From a checkpoint of a small self-supervised image encoder.
Model: 21.8M parameters, 48-pixel images, arch convnext_v2, norm layernorm, patch size [4, 4].
Training: soap at rate 0.002, 15400 steps, batches of 32.
Data: trained on photos with spoken descriptions (Open Images, Localized Narratives), 101725 training examples, 4.8 epochs.
Rows from block 7, named by matrix and row number. Rows with one number belong to one neuron. Each number is 500 + 25 x the weight over its row's rms, rounded and kept within 0 to 999. All counts start at 0. Numbers have three digits each. After the name is the row's rms in percent of the matrix's.
# fc1: MLP up (model.blocks.7.mlp.fc1.weight, 2304x384), inputs 77-153
# fc2: MLP down (model.blocks.7.mlp.fc2.weight, 384x2304, transposed), outputs 77-153
fc1.790 110:491481510480511522503531516500504474496491448505469454481496494487495485478522546450418508471495503430521513509506487452538469482487501516495489506489511528523489515522521534446502529535487543525488493486513504520459496478487514480
fc2.790 101:486511495527498540538522505482477499495497523514478486504502537544542511537497531503472511541538478492495496471473493503444497517523502512534500462476546494487477546487505495512497511479475509521540493532548489541489466522480511505
fc1.791 097:497477469449490454505465481497516498476484538492460508492483491504520499487463470490534462518477503482473506470504505558495511510494518528465517487480472475535478507482511542526496535486507479486478539486479540477465543502506484509
fc2.791 100:476512493497532461476498510495493538536500514489514490503520494519533501453457473465531516543498493522462447499535488534484540495519490473535492492485449488496501493506528531542501527477507476522517518487486484490471498563489509521
fc1.792 079:452487501440474507512492499416489482511501511503462492495482505490489532524471499490555491512488513497466527494485491493431485494499500520497468505473456535538525479467465535539492503476528508507485491527537510472464527464480484476
fc2.792 084:504453461511472494474520496469485476500509514533540482503506511514500519472459515518478499503516467491496469505514473491517492495520487517517541510521555498510518502516495523520512481517536491449486476491496466476509482536489486521
fc1.793 107:488485510462519481538512491525470476511507465446512457525518424462559499448502496463485457497558526521515501500488553518493480481483460506488503531479528517544465491471495517493542476531510490515534505519515483531508502477504477500
fc2.793 106:482507473461518521525521476515471514523477472460493515506484497489536526520532533544508465516526476475525499510508490483473495500522448522490509503467518509471507504474507486492531488466482462519522499486516495547545449542485525492
fc1.794 091:465445503505492564482499524491537492467503486515489472500514461480547466504528523492511504458539468477481510515527494489486465479487485477522483542512482508505461481501478526495517521489491498503584500527511521465470534452480533493
fc2.794 097:486482481451502465461444479472522515504496488511514473503509521539487487506583552481497495517538483492511492521487513532419483465512538517502478509470592514477479497535480513482517489473486503558489482530495467518497485510505443492
fc1.795 101:492535497521513496458510514475489508472480470525508531477526481506509474534486493514517542490496508517513508507513522561504496494507523488528469490498488520459486526497524477502524480502480517485493497488505529496478485484536476522
fc2.795 106:478490461510531482537522484496511509485470522491516511524453492509505545480533467449522498526460479465482523473520526491528495521512490473503511522530464486508504513463522497504499516488520477532493492481486501492524513502494511472
fc1.796 102:502475500503535509487501487457467502484500557513525498492530527470530509492508494489483567492496485524489489516502545572518498528485529504504486498512491496504509481491518572476533467477490477502490555507506502506502540508475498464
fc2.796 094:474494497494491538499492513483463507534477502491481485513504502547472478490484462502524494497484501507510511513480502474516530493492482525498476471493497522496535482533514514476498474484501511494471459481543450522541451512482495525
fc1.797 109:487484462490508552476486531513510435482516497515519484518501495465569511532482512504491502464460506490507507501481497516508535491458480464535488529493468483479487502507567511507487450493474515485526510505510503473517562524540529473
fc2.797 109:481529523438519475521439501431465516494470499548502515501483513501576479514586508510473509533536512502499521527492507508481478495504499510530467501482536496479514487536533516496515518496487491538493486518525517474488516500509494505
fc1.798 095:466487507457482491497506515471537476498477517479476459481489470478503576493527523522406534455522508458514459478504478443544499477488508509511495521475495512478506481528520500468539487453520518513516489514467500518496499539506544493
fc2.798 095:490465484461523503462481498475499544457496513533515504485480511487517508499471542461481517522535491519489489503495485462489483518526486515533493495512523514481501495516490478496530540503506521568527497504514496501488516488482459528
fc1.799 108:503498442502526537502548488537503525465505517500483524474492500513496506503470506463549483496533510510483447504490478514469528497470491478564497535471489491549491502501505536554514470494535510495503490507531456493498531495469521479
fc2.799 108:491496496477513480526510499465499519530479491499492531548517484497569523498515522521493483504529489506519492492532476476515477477500504497471505493480515484503526503472497497474507513490503474524507520477524502544508456552480521509
fc1.800 098:524474486482489489521494526479527489528570495499455505488492466492445515525527460504483514525476490555561467486535520515548533514542486516496518503504520517497485469486450518555493478516494470512497487490531496525484475546499524518
fc2.800 103:497549524502541546483516489445530533557492514484525506514506483517453483496485488506511532452503526518527550503526508544507490504494447503508525535494503504516507485517508461534470469450468488495522496510463502460476485515516530506
fc1.801 108:494490540461468509493455480467486482473514496474523523471507482483542490536490552506476507501514491535532513484461474443478504492547529495486503483493510492471476474503488504455506503486467491473507504524526450471505499463466478495
fc2.801 102:511479528477495505522489537458478526553493520509483487473509521508548508500553474498485534517514478489513534497474528488536527550486490467515500499454473511467483500490487534470507499526515489478495478486472524516504533472534467546
fc1.802 109:506531463529452521483494496512479510501474491487515501543457564540467480477537469485445506482494459467512459489475521520495497499525544518514541499521523503525490485523511470484530495462607518472524483521484498458499460467535504513
fc2.802 100:507539483511512498508547500491518514510472475473467500521446498529532522488510515545518508494556531500499512488459461465492535561501471483435493458482519507460519485495459506524513519491434459514518492495512502512490447519561516467
fc1.803 096:552457516470529572489521515527506503491517495532476494495509514500506559557505496552509496479457487477511505447518489534490493504491482503508495511487509502481497495510502502536512532517486503505586457488499470538465499467545531497
fc2.803 098:535541518504532502474495486502492515480468509495496482534475480467508499477543529505454506497475491494556513547518493481477502553480498482495481521474544527500503531467484485498490539489499471533482511501502482495448488509490504521
fc1.804 103:490457560436477504471479505497493514503493406481519509531493509507452481511492514505514446518519464433479500440479506495536487502494463529454549513473513506463489498520507444505497470489505496495481470550504481486532509492495494449
fc2.804 102:479502489525494520471519511477478489486497543500461498473477481504556496519500463501536511505490511506532513533522496541535535521555493517494520461517469540459517524488506533487494495524511528468488512458497517505559554487484490520
fc1.805 097:563485493500490498512477495516537502523558495482512508493503458520500507518481527493513490452477483518518505451576466546524493504422510487513492478471518539498504484468520540508495487529475530538516484526491461533490510508491471477
fc2.805 103:551507524512517476539477472508510488470477500457516493511475487449478523505512496507441502488493516493499479524506503482483507484489504499538485519504433539546511487465492488507490519494500521520483494504501550509483475486485500487
fc1.806 082:533469501498494477487494538512488522460541518538500512519500460489507473491540507492514537471539538462464499482511494450517528466499528475511520485483453496515499491498488470465485495478499488483520472489495445506514520495483503516
fc2.806 088:504503483494501477480487499450499490520516498498482459505556479517495500543546561544502467450539494507478454472516536484457528513462506544521512484505550500490495536510474483506539509507523483499500545495517481507522474525496500504
fc1.807 103:497511474523472505483482509457517483517517535543474493471522506491472509522466503530482601514518472491529490554504511581496501525474548469522476513495510513512509559489525555446507461496495501474464513542524437520504511510486457494
fc2.807 103:481480479533505492506511541489457506500517493499485511503486493506502468488542512464529465512483508512509500506506479478535528496519479491437535472480495509517529481491466523475491525538497525521480461450519493506528480514479512519
fc1.808 105:499535508541502469479467528512489491520532496464501541521503510526506421498484523489517487475505485503498494532510457511482503468457487498504492512508495496454526478527498492505486493502503505502436491486475541493509523495487537508
fc2.808 100:476499515503502511522485490469498446504483531474503495480448522498497490465508463494497495557525514496522483493519468496507511524532474492505486509504480550504521497494517492476495537499471490528496485496473516537507518513531529532
fc1.809 097:469543554512489503440463476528527462526475522504530508509502459506510492514508553519519496504501513502504451520455465495521481446489483478515520498500498500463505527517483484472527493480459520528498489504478523443510499517463527533
fc2.809 090:505456526499438502485484504497459497454494477515532511500491547518472504489539434488499453527498501491521518499479472488536475537474478485464522506500502481502497500503496529485469539526510513487527502513505505507497510489480438487
fc1.810 105:520488478535563514497479490486504505457543509524485480521510500504466497515497487524504502485505502473476515551518508527505526500494512458568501461479482559514492488493498488540459517480511477473495441503489422503510491509485523500
fc2.810 101:510520505531478430473470523449504513493503485534459461525511478502495521508526571535493512490513524524485491443514530458527531510466524509504504498473494533494541501494454482506514506489514479513497517471495480516527469506505481487
fc1.811 098:504477493519478469482515473516522513481519485518426466540509490525505504485517500452500540480516488538512555491491554544473478473477511535518451476519480522444475514520493533479518497511488532512536534479473557503522533526504484515
fc2.811 093:495473459499476518454544493498476482501504489502520471477521514522524535509498507507530506454474521480512532534495488462515494515482463484544494514513532482495469521471530511509539479513497489463501475497515486514518475511473500501
fc1.812 103:485523482492509507487517481513460500483506503470482526512512502531500427501500492541451592522516464537577458528491523494531462501512507485522482520494524529516516545455471527468538504500486479514502500556503487511504488481504483498
fc2.812 097:485470511540537512465495522514470498494515511530467501501514490483464485499478457467504500547532503470470473492500476581524493522523502511473444491463542535494461497478504503477478497506514520513495474528502483510508506496523481497
fc1.813 093:490537486498502519522502487478441461465480486504487508548505483534477494514536512472466519469558484535527502467541482507533450511532497466518482512544487455509463512546497514507492489506537552546558511486464521531507561454495521478
fc2.813 083:518510495511535549552528500479488493484558485490518537497476524511468519508515519450489487494512500491498494489507483555486516470513516475499534511461529475437511522471480516455453485483488523528504523511489486523460490504533506517
fc1.814 106:461501432472491492528510493460511527473484477514476517506491476506530449523454522490491496505479547501490508448514516546447489488492509511493491539521510468528485477535493523548488504457532522535491504458516501502513508505487526506
fc2.814 096:497480504485532522519525515486486521544471505504484513550513489530546494472473447529471508572518517502496512489522493504468494544477538505493513467500467490542487488471507509478491503480491481510499496471484547583503448519496511479
fc1.815 107:517470503521529515488485512533485451499505506526484516474472474522563518519486558494494523480515548494511478547509518492459499525513487503512531497492519491550505521520435501531501532499519509475509530477490505477479492512427509521
fc2.815 098:497520514512538468508492510477473505505527520532502492542462488511467472531542509533470496455518477509492512514506485515439484487472533474456494493460531521501543479507508516508501465477495493490472501522431522482526469468530466457
fc1.816 099:498492486539525499513500492475508525518520491462463456543529506504506456487485523481544508485499532541503499499550461451505481481482501462519489473507558474526526512464467486516516483482482530491483479451496499490513509435554511488
fc2.816 101:500487467532510532513523504503495514505488464490509504454546500488557472469482484525470495528489499534493516446503463484470485579487489492523447479492500498515482529495498512483517519487519461512540500462467481530495500522459539517
fc1.817 102:496519525522547490519510451502516470485501540515499487528473440509525508494484496492469507548500498488495494535527515461477490463504501508518472522469499524508495478463531508520491480504547507492519472490530507510548508499466505512
fc2.817 109:513464487491547523518532517459496530519545477487516507544501454497505513556520470490562471496503514497528531520470481462422500478488484529460499478490528482526498499515482501518503497526470500533516529474496501511538514495505492502
fc1.818 095:516447493498489546452488535533525497527473479525484479538482517524536501476504513512547527500492502490535518509513492513492511524481487492566521501477522519516504539502509509482515542497525514497537486466502506480488508521467499522
fc2.818 107:488490509473564487494473485496529504546484473497537513541484471525495467504561496500532476512491484484517481469476540479452519477458518494445493496475512516487510535520524511456497504529504494535527491538454490521498490474509488501
fc1.819 117:506522514482520484524482539518527497512530512482498470504530531509462490514537506495590485489480484503472496505447521503487517527490509479472539470558511519481493531488499498499425503508508507529475496472473497475511489492465489501
fc2.819 101:469493509491520500481507486480501509488533516484478498474464551512472528474471453498491534547504515530487541488530471477491499511519537502499507514547533529505493508493486480529514564510486540516478498495482518533495488520516519501
fc1.820 098:517477511472495550436491505521518519532484487487484484466490488490505508512521482562486511462506480470502524499534475472529493529495497511529504551468481530469507503485523510512528490507504500521557472506517475472466510488489503500
fc2.820 102:517462491455524490457450492515530523497485472490525494532503506508496462504558545448465483489515463485526515501504541511459511484483509504501471506497550517475467512505516463462517532523486511521497488537474482501494526490518427521
fc1.821 101:518506506498489571485497499520495480543469471547498457500492515466455497480484543508497508466511499458451480467476483505542508503490454510461510492500506468563444486500506546486465471505527483493489427571530536529484497480480511496
fc2.821 104:508508502479517520519498467502539480519450485543464518491515476515497516485494479528509488532579496496481496464459450521468463492522518511491467497462538500494491516492485498494468499476481481501512466517522486538513489540521513493
fc1.822 097:545526477536505486508513466491527495504513514516556523504490450491483498522488502463479571474538462514536457528516480532523473481520537474472511521499493465481487556481520552485511480501489497532477483512499453539505520498482516506
fc2.822 093:515502501527466507528482499569497461473511469502516507531471461448529507512549520456518437488449508520507501486512490510507494497466504524508564491467472479485468482494474488484511538483496564477517489484509536512506482490492492480
fc1.823 101:478470479497548476503504526457488493461501499532488493486542531504545548505518490527458619475498486506536516540529490578513509542505531479515498484500522515504482476498518546468531453509501490494471526520490505510477477492515472480
fc2.823 097:468488476493501539506509549486470504529468503513499502519497492557474475490482472493521533497515504523545518517495501476511527493517498541477457460503479522470523485529507514479484471482471539538482489485534491491514527508452475524
fc1.824 103:538495479512493484527481487484534542539525538487480524480502485528501498491472510536548468483505505520492551462534487529536512475447492496488467490491528542533513526527530495498486518495472513536449492483513585515492517535495537491
fc2.824 101:510503517529498484499475498530470474495518530487478482468487514480490495506496499488495512497441498479483455527517512536501501506499520523535475519482469545501503511471523526488471533484520491497526501499520536472484473524495504504
fc1.825 097:503508429512492503516497501480546465500547518506482508508504471512514500525488497500494517477569493458496457503501516511464516514498536421522471526468474514471490498465501498490521503487515499487545482491489511498512557482485497483
fc2.825 101:533457529512485475495528553518455515514481498512489495528465509486476454490501521487498507493507477508451518487487475489495508524562534515473523537528508476520531500480521532484509520518501498507477507493468495469486487493529509479
fc1.826 114:454499541564490519491524495480546480458485513489497539486494552492489508502495544516500481530480508517514494507482510509537536551488507579529524497559542477522503522492503531505479476521486502458492535492556487515555499532492522524
fc2.826 107:505491499502508495513558466465574518515492477475506499493492483481468454481510494533501500514522480495490494529450475501489487455481484470506504534520516496501456502526475501506462496466519494508505528494451568486506511499502498478
fc1.827 106:497476473484488467555554492532505472496536500524524528505490526521494504483512531477502515501512513458455471461498513499513489534531551510480514476482494521494499511461510497474491511456499499496458545496489487477489519476506471497
fc2.827 101:492530491456527499521472496501535502542475500499506500493511513520519492484506511496493486523549495480496529517509441509447503507525526520489522474470546494494486541536532468470501501459477496520511504487526481505523487519553519506
fc1.828 102:481539490487530486494523487480482506469553511490440506536520520502505455545452512474538508492516518479480418485543534535497485494496470462500499499518499563530513510539471493514514485434465474505512469414505467506492515477538471455
fc2.828 094:500506482485481520488518480484512499475522494520504500490496507507503503493456496512466501499480509534503510494479504489516483496529498501460479479488449494517525486437494524494469501516497453520506474489514502499494454541481533501
fc1.829 104:520496503540501532497495491499456514459504497496505523541474524529474486478489462501489526519431459523449533492491503479495516477510546523473455495516514493509495506460485499493490456528552517468512474499490513481553511482483513469
fc2.829 106:520485509492479488495504490472519521509518516480497503490496475485471521502503492468519501496473544510524499514519514500524535469495496510540534494529469444524474504556459465517507484506496532478522486484480512511500519497517525461
fc1.830 103:487528523530490534478491467502467528485528470503491470520516490560498531443499526438458479527506512491460477485497518459482470476527484512478508526459479529493499509476490458521544483517482503480530505544485516449488522497498490490
fc2.830 101:511462499480455482476497501497504507523432503501509512486487492501535480455522426483517518535484530512505536492501469475530519539509473478446527492522482530521530487491458559450489519509492519503493490457505493480512530474507468482
fc1.831 099:471493481483487528529474519455531469491539471487496511485527482476507514457499504522466524513426520486473496511502490499484532498498489491533497459461529475480489541505499492523507430510439474521481481533460494516519478514541529513
fc2.831 105:488514549481541468542489518487458501501477474511500527463499523506530477487542475527513493517505489518525519491502470505481482495478498538514474482470529503436509506552511523482544519499518459553500493483528500492499519499478499518
fc1.832 109:509481500491492579460511502519483503492505506497514466509488550455506447505509534504447490491427495499498550533498500517540478521503530522529514480483491480506506490500463474477483490525502503502476501583500485503476470518543477524
fc2.832 114:503509453508494501463487512515522496483518487498471484482543477469510504460543494492513487523500551457490526467483479542516466543457475498530485523501528502465515513520465487489505494478483468462540528453526468519544513502456479485
fc1.833 098:522488508487516503513523526490498500492473520467515475451528503501470475519509490494475501538489507503514537496512505460518512506488482527481456531451529526503507468495479510496472486501547492495450508530505499524494482505530515514
fc2.833 105:519496476511531530508512513521553481512495510479485505505495518505492466521453522507468527454530455502519512487521454508485528514533484485495517468493520502513512492511526453494501502471469495475567492503504488493524516510532475504
fc1.834 099:482490516478483533510456509462463520531537512536477519476489492510496535486460481562527466532510508534519481505495526488491484509499505472520531452520490522513470473466497526445556457517532489498479485480499501480496458487536547514
fc2.834 102:534553474532489521486488504552448487488497501509476493497526543526516436497461513520487500477487515499495494509508471516519507522495455527511491515528511439528515502492464487580510552521525486502511495535502493446496511492449486498
fc1.835 095:475483505504471560436490532522505502526472506502456525485500523508500515436504521519544533523497482474532518525482493520542500530512510486537498547468515502477562536497480518480486543481516535516518479451506528487513493510450515516
fc2.835 108:509497517483556506510500488511492493498515478460531500500530480501499483534553498512533464496508462484486506484476521512472520493464499532497496528484558483477498551516524476478512516535498503472521520542467487539517489483532484516
fc1.836 104:523452427516498494508491557502495475513490499480464481490482489465509492506497437490491506496521519523494451504491494527442494469556512528563508529495479486539487487538511470484481494448480474441506521471506517456513487487488499473
fc2.836 104:508500505504516455513498525431465508511503492488479501510485521499498499515509532482508488538529512531491525514518485520488507506504559455494490521496522516507516505502496498480499496514523488453491491516524538515512477526499510490
fc1.837 102:496533496460525487495524471471496501463460549488532519504512519508501497502526455535479518476472503512487484516486500501521500495429486508508549473506512496549502475527537489493505498487491533507510522491478487530460505529525496508
fc2.837 096:497490539506456472482510456518496522516544510508498498503470506499478509492560464511470534517452472496539487535475514459499503514529478448470507469514463515488482528521487472474494534562498516515482507501485510525524513504553534505
fc1.838 105:483485514569487503495526492473525525514412494516536496453475552523539536521480504522492541493517485494521521496493510488517503527467518580494518496513526504518499504516526570486492517545530461441499526476545476493549492485434501512
fc2.838 098:503483518491493497548474516462521486541495537478482496525487465520450529497484494499508535492505477547508489488502509487526509466479493455493494494485505533496469508503526462464474474453430496460492490507490493523505502503494470522
fc1.839 104:502534532492532520505493508496551492477462512516542541540463495491527532501491503511511486524429539530466528499478459479496530501530525524482455526485508527514540516477498506537463504512524527541477524506523525544518511468487502478
fc2.839 114:504482518521505467487496538502516499493529528504491482532485514503512525461519454480485524499496517513523468521487559490483511564457510492495522501505483502536454489531500513532506516517489487556423500487466500487485493475493512501
fc1.840 099:508478509526539504505487482506518514457498495536506493495527524468522528512517461508504467463493513554501504507517539505494544537491490501516481520526507488475476522517474448549520499508527541534486487495481489507542468529514502496
fc2.840 099:483504522526508490478469543467469523500486518509480481498508496471438512502506521472520528514422500529509517497502496488503482510523516490513532535484511478523500433479458509531526526468497524480540468454490542471524452485468457474
fc1.841 085:500514551504518467495463472538508481522557526537481508451496429508505491489472524467523500478489493539524500506529534524513478466515489487471513480486531511498520488493547530513498503497506519519496480479522488487510496473479503453
fc2.841 094:491543540473538503546523486533537510469484508443513547509483496467476499548500489503501496433530484496486495529503514512443459459485517482465492513498482534506501482508524472502474519474474491507482506507511518515495486515505494448
fc1.842 101:502514549505511457534510527488455484489483518488502523483463566519486498516489505475506492472523465481475490541525479507565514478490484500498532501500541492501547487456550505480488501485518521499486530456463502500502494444478520479
fc2.842 101:512493521536497467515511471515477500483496487485526528490526498522503501437532527480464506519507504504487459498524495517507528540496526486450518483507554492513481515506496490510517566480523508487561495519439497560479505475474543508
fc1.843 106:516488494482494493475440473506515490556475490524500495521505473488526544474464485540480468523499496530490502548500478500545483522519501472517501504509478506520459455477515489475531485475557493520435489472490538447499443518518520484
fc2.843 095:497515500526480535466519482528442492510489527488535518489525542525524452516528506497496529507495519481455517512501524562534532538491444479472483499516530498508521489438515515587514539530521522502504481521524491459479507510508533467
fc1.844 091:520513537484491517487513520447473455505481482526482499495506437502485465500539482492505508515494513478510476505489501521477521517500520530488480523495525502539501483540529500550510469495487529507513505534536490548428458512530517435
fc2.844 101:471533483519512528518506472490543523474490490497496523478526474499485529458489500521486537504527504485516498499521509541504459465460499466480486531504487535490505478512489517501501464469467514520517504491477504488520506459537554498
fc1.845 099:465513508487468503499493506495474460494492494510522492519459472495507505543512518496487525485575518525506481472512482466514517549509499510506538512516533488491478543493516504462505493486485538506546465514482499473524587481478499472
fc2.845 092:520485455523471499484518530512487483539532493533497503537489486458491503534518536461497494500495485509495470516504482494479518521549480490503568547506540487452510499483502533480456534505512506471503507491462471503472483490528518514
fc1.846 094:480519519504452475519528520468514511547516495506532495512480502471485520519489518525538486515497511537420492474523482454489509485480520501508504489502500541548476556557499437528492521505431506484464511505501517478525506551501524499
fc2.846 098:504516500545487496512515544473468498526444491501493483528522492482479530540490515468511515506470499516465498479495528530490494495498503517501512498471503523459504457498531550493504498489512479534459534500500469494471532476508438522
fc1.847 098:509509483520468531504483511521522497542449471500507506472479523494466481515470526483532497440505480462489539517515497510512489521510520521495532515520484514522492517529509516507523569502510511525531493482506501513492480512480527513
fc2.847 103:519495509472485488516489506499534444491536512522515477471522514477511501495501504499488489512484492514477504501459486528445475437480539479517493504511500520484459536515472501515474483495500485493481493512469524502496454480485535475
fc1.848 111:516517477490481483520489526493480508554485500510530473527513517510513489494482494470440516479479486483492478489484523501465484495536510485534476493449436446510494474517523448487514492470574489491544511525505463485491482503516472538
fc2.848 109:506495481512431490483518523502509490508507501534501500535487527533520517498455494465529506453491537506544503516493547499536508502513501484476486448506464481440515480481509447521510502490463500494511475540543469507493475482587515476
fc1.849 104:504498452522523524507456470500535494460499484513520447504539503507511537478503468508543524461457543495525475517493488500526493544519479499522457519479502526511512493506473507535511475492522492481493505531497515474503450489513507508
fc2.849 100:514469448505526448497466528440477493467493491523457452509472489443505531518487546491520520507454519488528483486491466490511480512511536499472539478517483462472502452482489467504511538450466497505488479464522507502490446503460449506
fc1.850 098:466508506540524501478491483526495483498567475542548506547531493475513481523492474482537519475510489542511509508510517443495508504503501496541467503513464456472494499498487444532498505490512488478477487508470410507477499508482499483
fc2.850 103:541464523500490489473470548472443511516477468515480490497475505515483531522490510469478528539524480513498521448532506484533531518480467535506521527504497481547523498437474533507473515488524476497475501454486508485525446495485451501
fc1.851 090:490486528488472503512495517500468516525497508498482481508475502459516515505499497504485527506509533490494487441526486604488482513466498482508490498494531530492488457455509510509531496496470487525525510529481523479515508505473514482
fc2.851 096:511501510451463507501505551510511477519504504502474509482477491475529469494464487548493484495508495542476495461501496524463484494542532490507519496491443506535512483456532532502498480502505476498497471480553518516499532492470525534
fc1.852 105:469448463547518526511515548476480495471450463494483506506513518558528523505508505503478559486469488440508505523546506492529506461468509505510526485510535495500511488524475468503453483526479484463456503478487493504522507449500497518
fc2.852 102:494528520478538558499508524517519479507489506489508480516504483536465454481490487502539496532545496494517482489474461480520518445535494510539530506506491487490520485523482546490464466452492491476533522534494529523497489502528443486
fc1.853 114:516498479514479538508510491464510484512524525526497513473527509512464547550496487529512506557483473510544498501495517511513512515505541547491491525501495500508524517483467500557502459502514490466480547505563516502501454558497516490
fc2.853 115:516531494519531510492481461475573525511482528480478490504517491489481496525486511484491509469487495511499556522490488535499424468484479501511518514512504510517482474489471476525448475443449507478514524459429527459499492475498528468
fc1.854 101:510522468510558499526487466477500438512469472532490488499518539539486489491476513503538516465488514475482472490505496517501482550521503526541459526503532559519531515501487530521527503459482504478498489481492499493501469468477487527
fc2.854 101:533508546478514467509513507516503515530489524493496509507481489478541555502469540483470467489529515507513498478501458493497507452541477477449536484519507494513512498508507489455521522488465519509492494460510489483501467505479460499
fc1.855 099:488537515482547508477517480513512508500480476524496492496513510448499512541505497512530453459498498454478523487499477383491511455510496496489498512487504466495489467499488474518490481478505510506465518461537572466537497504526458458
fc2.855 097:520516509533516550484486515556494536515459499525515479453460455476496506505492485533476510504522541483490514462529536463524521526551498493494485507504448484504515441452498511513493494505569521522508513512523522500550526486480495499
fc1.856 089:500510499508493464465465496500503483543494519525504492526512475475491526509505512546510555492557492509494491533475480501522503470486467444526517503468499473483510492525510486504526456528472495510481511501509531465495505494474497515
fc2.856 095:489465546494507533490476481507448510441495458506514503507505516526465483456541468488523473486458497521534492492498509485540503489483495544482531495478494473523527484473504512495493498499489528521454473532527518506479522448509434492
fc1.857 105:531552456516493542463502510485497506508512488501490507506472529508493518498531518505454477463525495491516556464544485475579544489506479497500479525519480495495506456515506472497521469504463493482500490519502497466491535485515504522
fc2.857 101:492520466517510495464515528481527490492474511493514509527503495559500466537519497520444505508531494490507500478513493522480520531532477487502496519474580530491464498457543495540500511509457513491549476554495467452523484505488492522
fc1.858 104:464454545476504506500499472526535479505588510496493510536528463515514486493529498536483517460506513488516524522511514484445526483507494510510499512490516503509564479509538510524512558516454501496490470542428501509494462505556527453
fc2.858 118:526490516451509482478466491482462493529463451488491495492497489492516485499511493496504501480510501495514494491517514474512499541501507536467501505479523538476566493540527518487529508480508477496502551477553488496439523467510512526
fc1.859 108:458543499526502474472492549503517513511509472466502520483516518505457422504451517495560468477486510469484516549515481501489528481494496480480480509513507525477507468491469509489453490455524520486453509464499514480518504474500521483
fc2.859 105:462496505494493512465480488525492463465508556487488497443452495497481506481495469461507544577507526510501507514517492487509485529517485489516491507547493517522529513499519491507518544490511520498475489487488530549492541493525517511
fc1.860 104:467514496486486527492480511483516498494460499485460513490467501488543489496448480486485455492519473484515527437511547499476494537488530497506506499518512567468484455518503475463497480507492491495472490531506484474498479500534496496
fc2.860 108:511515469521505529508489534534480507497480527491532503504488509515538514516551503509484495535479496485467520463484488536529558500504507527476521494512509500497560503440519539529489536522522504490511493509543479474546489532486544540
fc1.861 094:460478493529493526480498500483516517452533538478502510514506486485500486494535510482491500485482506468541472470546470473518492499484496514549511540522474515515530493525532475486510532459486514538514523510488506484504520485571508500
fc2.861 096:506514481471520489490474544465494532497505465555507499494520508459561467467545480507488532561485493525468505515486471495479492524508507468535435477481517468505493473511481504507536535509516501530548482487506508506501516515453497549
fc1.862 106:517510512481505529511483492492548511513504480477489516567506532479526506503486516445526525514504537465478486453503529474556459498523528507489499476504495457474472534491507474534511519503519507527491500509477538475509496507512472502
fc2.862 110:510470462507576519496523508524438492493454509469547539502521509511494506503492482510468508492516485484462540522484523476493501541497450519463475522497540464478484523501550498503516537512501480526520493519567497479466488491520460506
fc1.863 107:499564531457516486517480467486513518515510519478486529524496461497457475522519481512508491524458477503486498464520468449468524523502506483476500510520497537472496472496481512461506503519495516547462499467513535485525531507492513466
fc2.863 108:519516525520497490526475490515465537513484512486477497486497497467460523497500513493495484469451484506512502485494470498506515501495525484523469499498484523504465467463521491495462499476443514488543513512503533497502545470474510479
fc1.864 095:475509465522522487480467547472497479495523484484459524515524465488413485519528468518517505457477485518482486527449511503457496497496522516514536466506527505542484498513513501506501487496473450513514525470533488455494512524542484502
fc2.864 093:492529480515517537537494464481510527527533469467480525484505512543484478507543497517495503450506503471539511497502480538486509512513477489529504545486481514473497535531509497498526505502498453488509523500495522469510501531528536472
fc1.865 101:520527564469530529474491527503499484497496503477475503473475473492527550545528491525461542481495484443523486450489493515470467492480481507517539514560478504528424464513490488451522504523502455507486483493492487465459535499496484488
fc2.865 104:500529475534498518478482516498471476517527510509472525547513521463487464511478543505501481455501484477498490500532488470472445487517488568468505533545506496507474471530498477516503532511478512486517487506524517459523507473494505498
fc1.866 113:447511546486505498497494479509497506497477488469471482512494544469488469519512541470484486520504497474503488498449491467505490518483508460469533500520488510493507519439488508537461502510488500509491492496487502506545520460520490564
fc2.866 105:530536470521494498522493463572471462508470502498475491511517488486559511521510469518441492546539490555473523492471465490478502539534510488518495488478501545456481495503484500502492527515494510505538468485548538509508527523525476487
fc1.867 090:491469541515497493515495496482460520509483456478523488498498513485490487492516534489537495529519498503466511509498555419510528486507522559469505487515453472505455488485447478462498504490525482474496513484537406484517513504518479462
fc2.867 085:488486482460460518460507540477508491526448533479477471484526527499502504557482484538528485511507500498491479493526532462493504461473525496535512492501462483516476517479520528495516478484510500513457493503553484504498501508501498535
fc1.868 101:523531516515510480496528525490459523474489523506514470478486521438474440503515504479513480505503495465489514471468511503505492502497534518474522439551527453500537504489518510480477497481482515460501517498525436496505520514528483489
fc2.868 105:478518505521505474501496480523508474511547512465494489471495504472438483464546490481471562517481514465498531498498466493506489506502513473512517523519515483503507510526507501474504538506496528495520494521474513490513494478519501512
fc1.869 095:469480538516499504508547438502477525492481468491511493496472468487477485486480502535521478519487519489446511498498544542473477530483501527491535516470497477513488485489519479471475525490485493480467518501487482512502485465508509469
fc2.869 080:462521495488495504451492537528524509511496510481525457500503480472579515514467468522552501492527491514503489544512527536507514473493514495538450502494461506523509510480484493520516453506538488508466508509547514501495525517538512524
fc1.870 108:546506469553529512500512512483485512522525526492506485467519529484536509481500489501511480530498496557493486495530491497592489518520505492524467483485531505437520528470494480485512439521478484556503496512488527514438500499479475507
fc2.870 098:522523513485500477563488507523490477461482477499549531511511496552490484476501572527475462508508508515517472544520505534505520482450513525480507500515531471531431493534533445487472534516529497458506494530472548513453510499496502515
fc1.871 098:473487517506494452509504492506454495479468464523521487501496486551499482530513469479472476433544462513494493497463477503498471505509498492541499507514491502537484513506482536516501450480481538506513501433447476521473545500482508488
fc2.871 102:516522510479511531513556476489495525515526471454511500526504515502457473495471557490508515486529526520498495509561503539503528449516481510494519497482527480423535492516469506473495481444467497538516490503466500519506480538516498524
fc1.872 103:569532485514542501535539535531459492524447485486493458511491556499502498524509480476498518518538500491519497506550475503584492485518476497490481517460550507483500483486452477481506491526489470522485503468463498537490490473467488482
fc2.872 101:491473482467502433561533515524522478493539506475537566507511474558520474481508539496461474468506488515484471527519495490508527484488504511473519486528532447526446502499535449471486545515502543478537535528449520518485524516458497536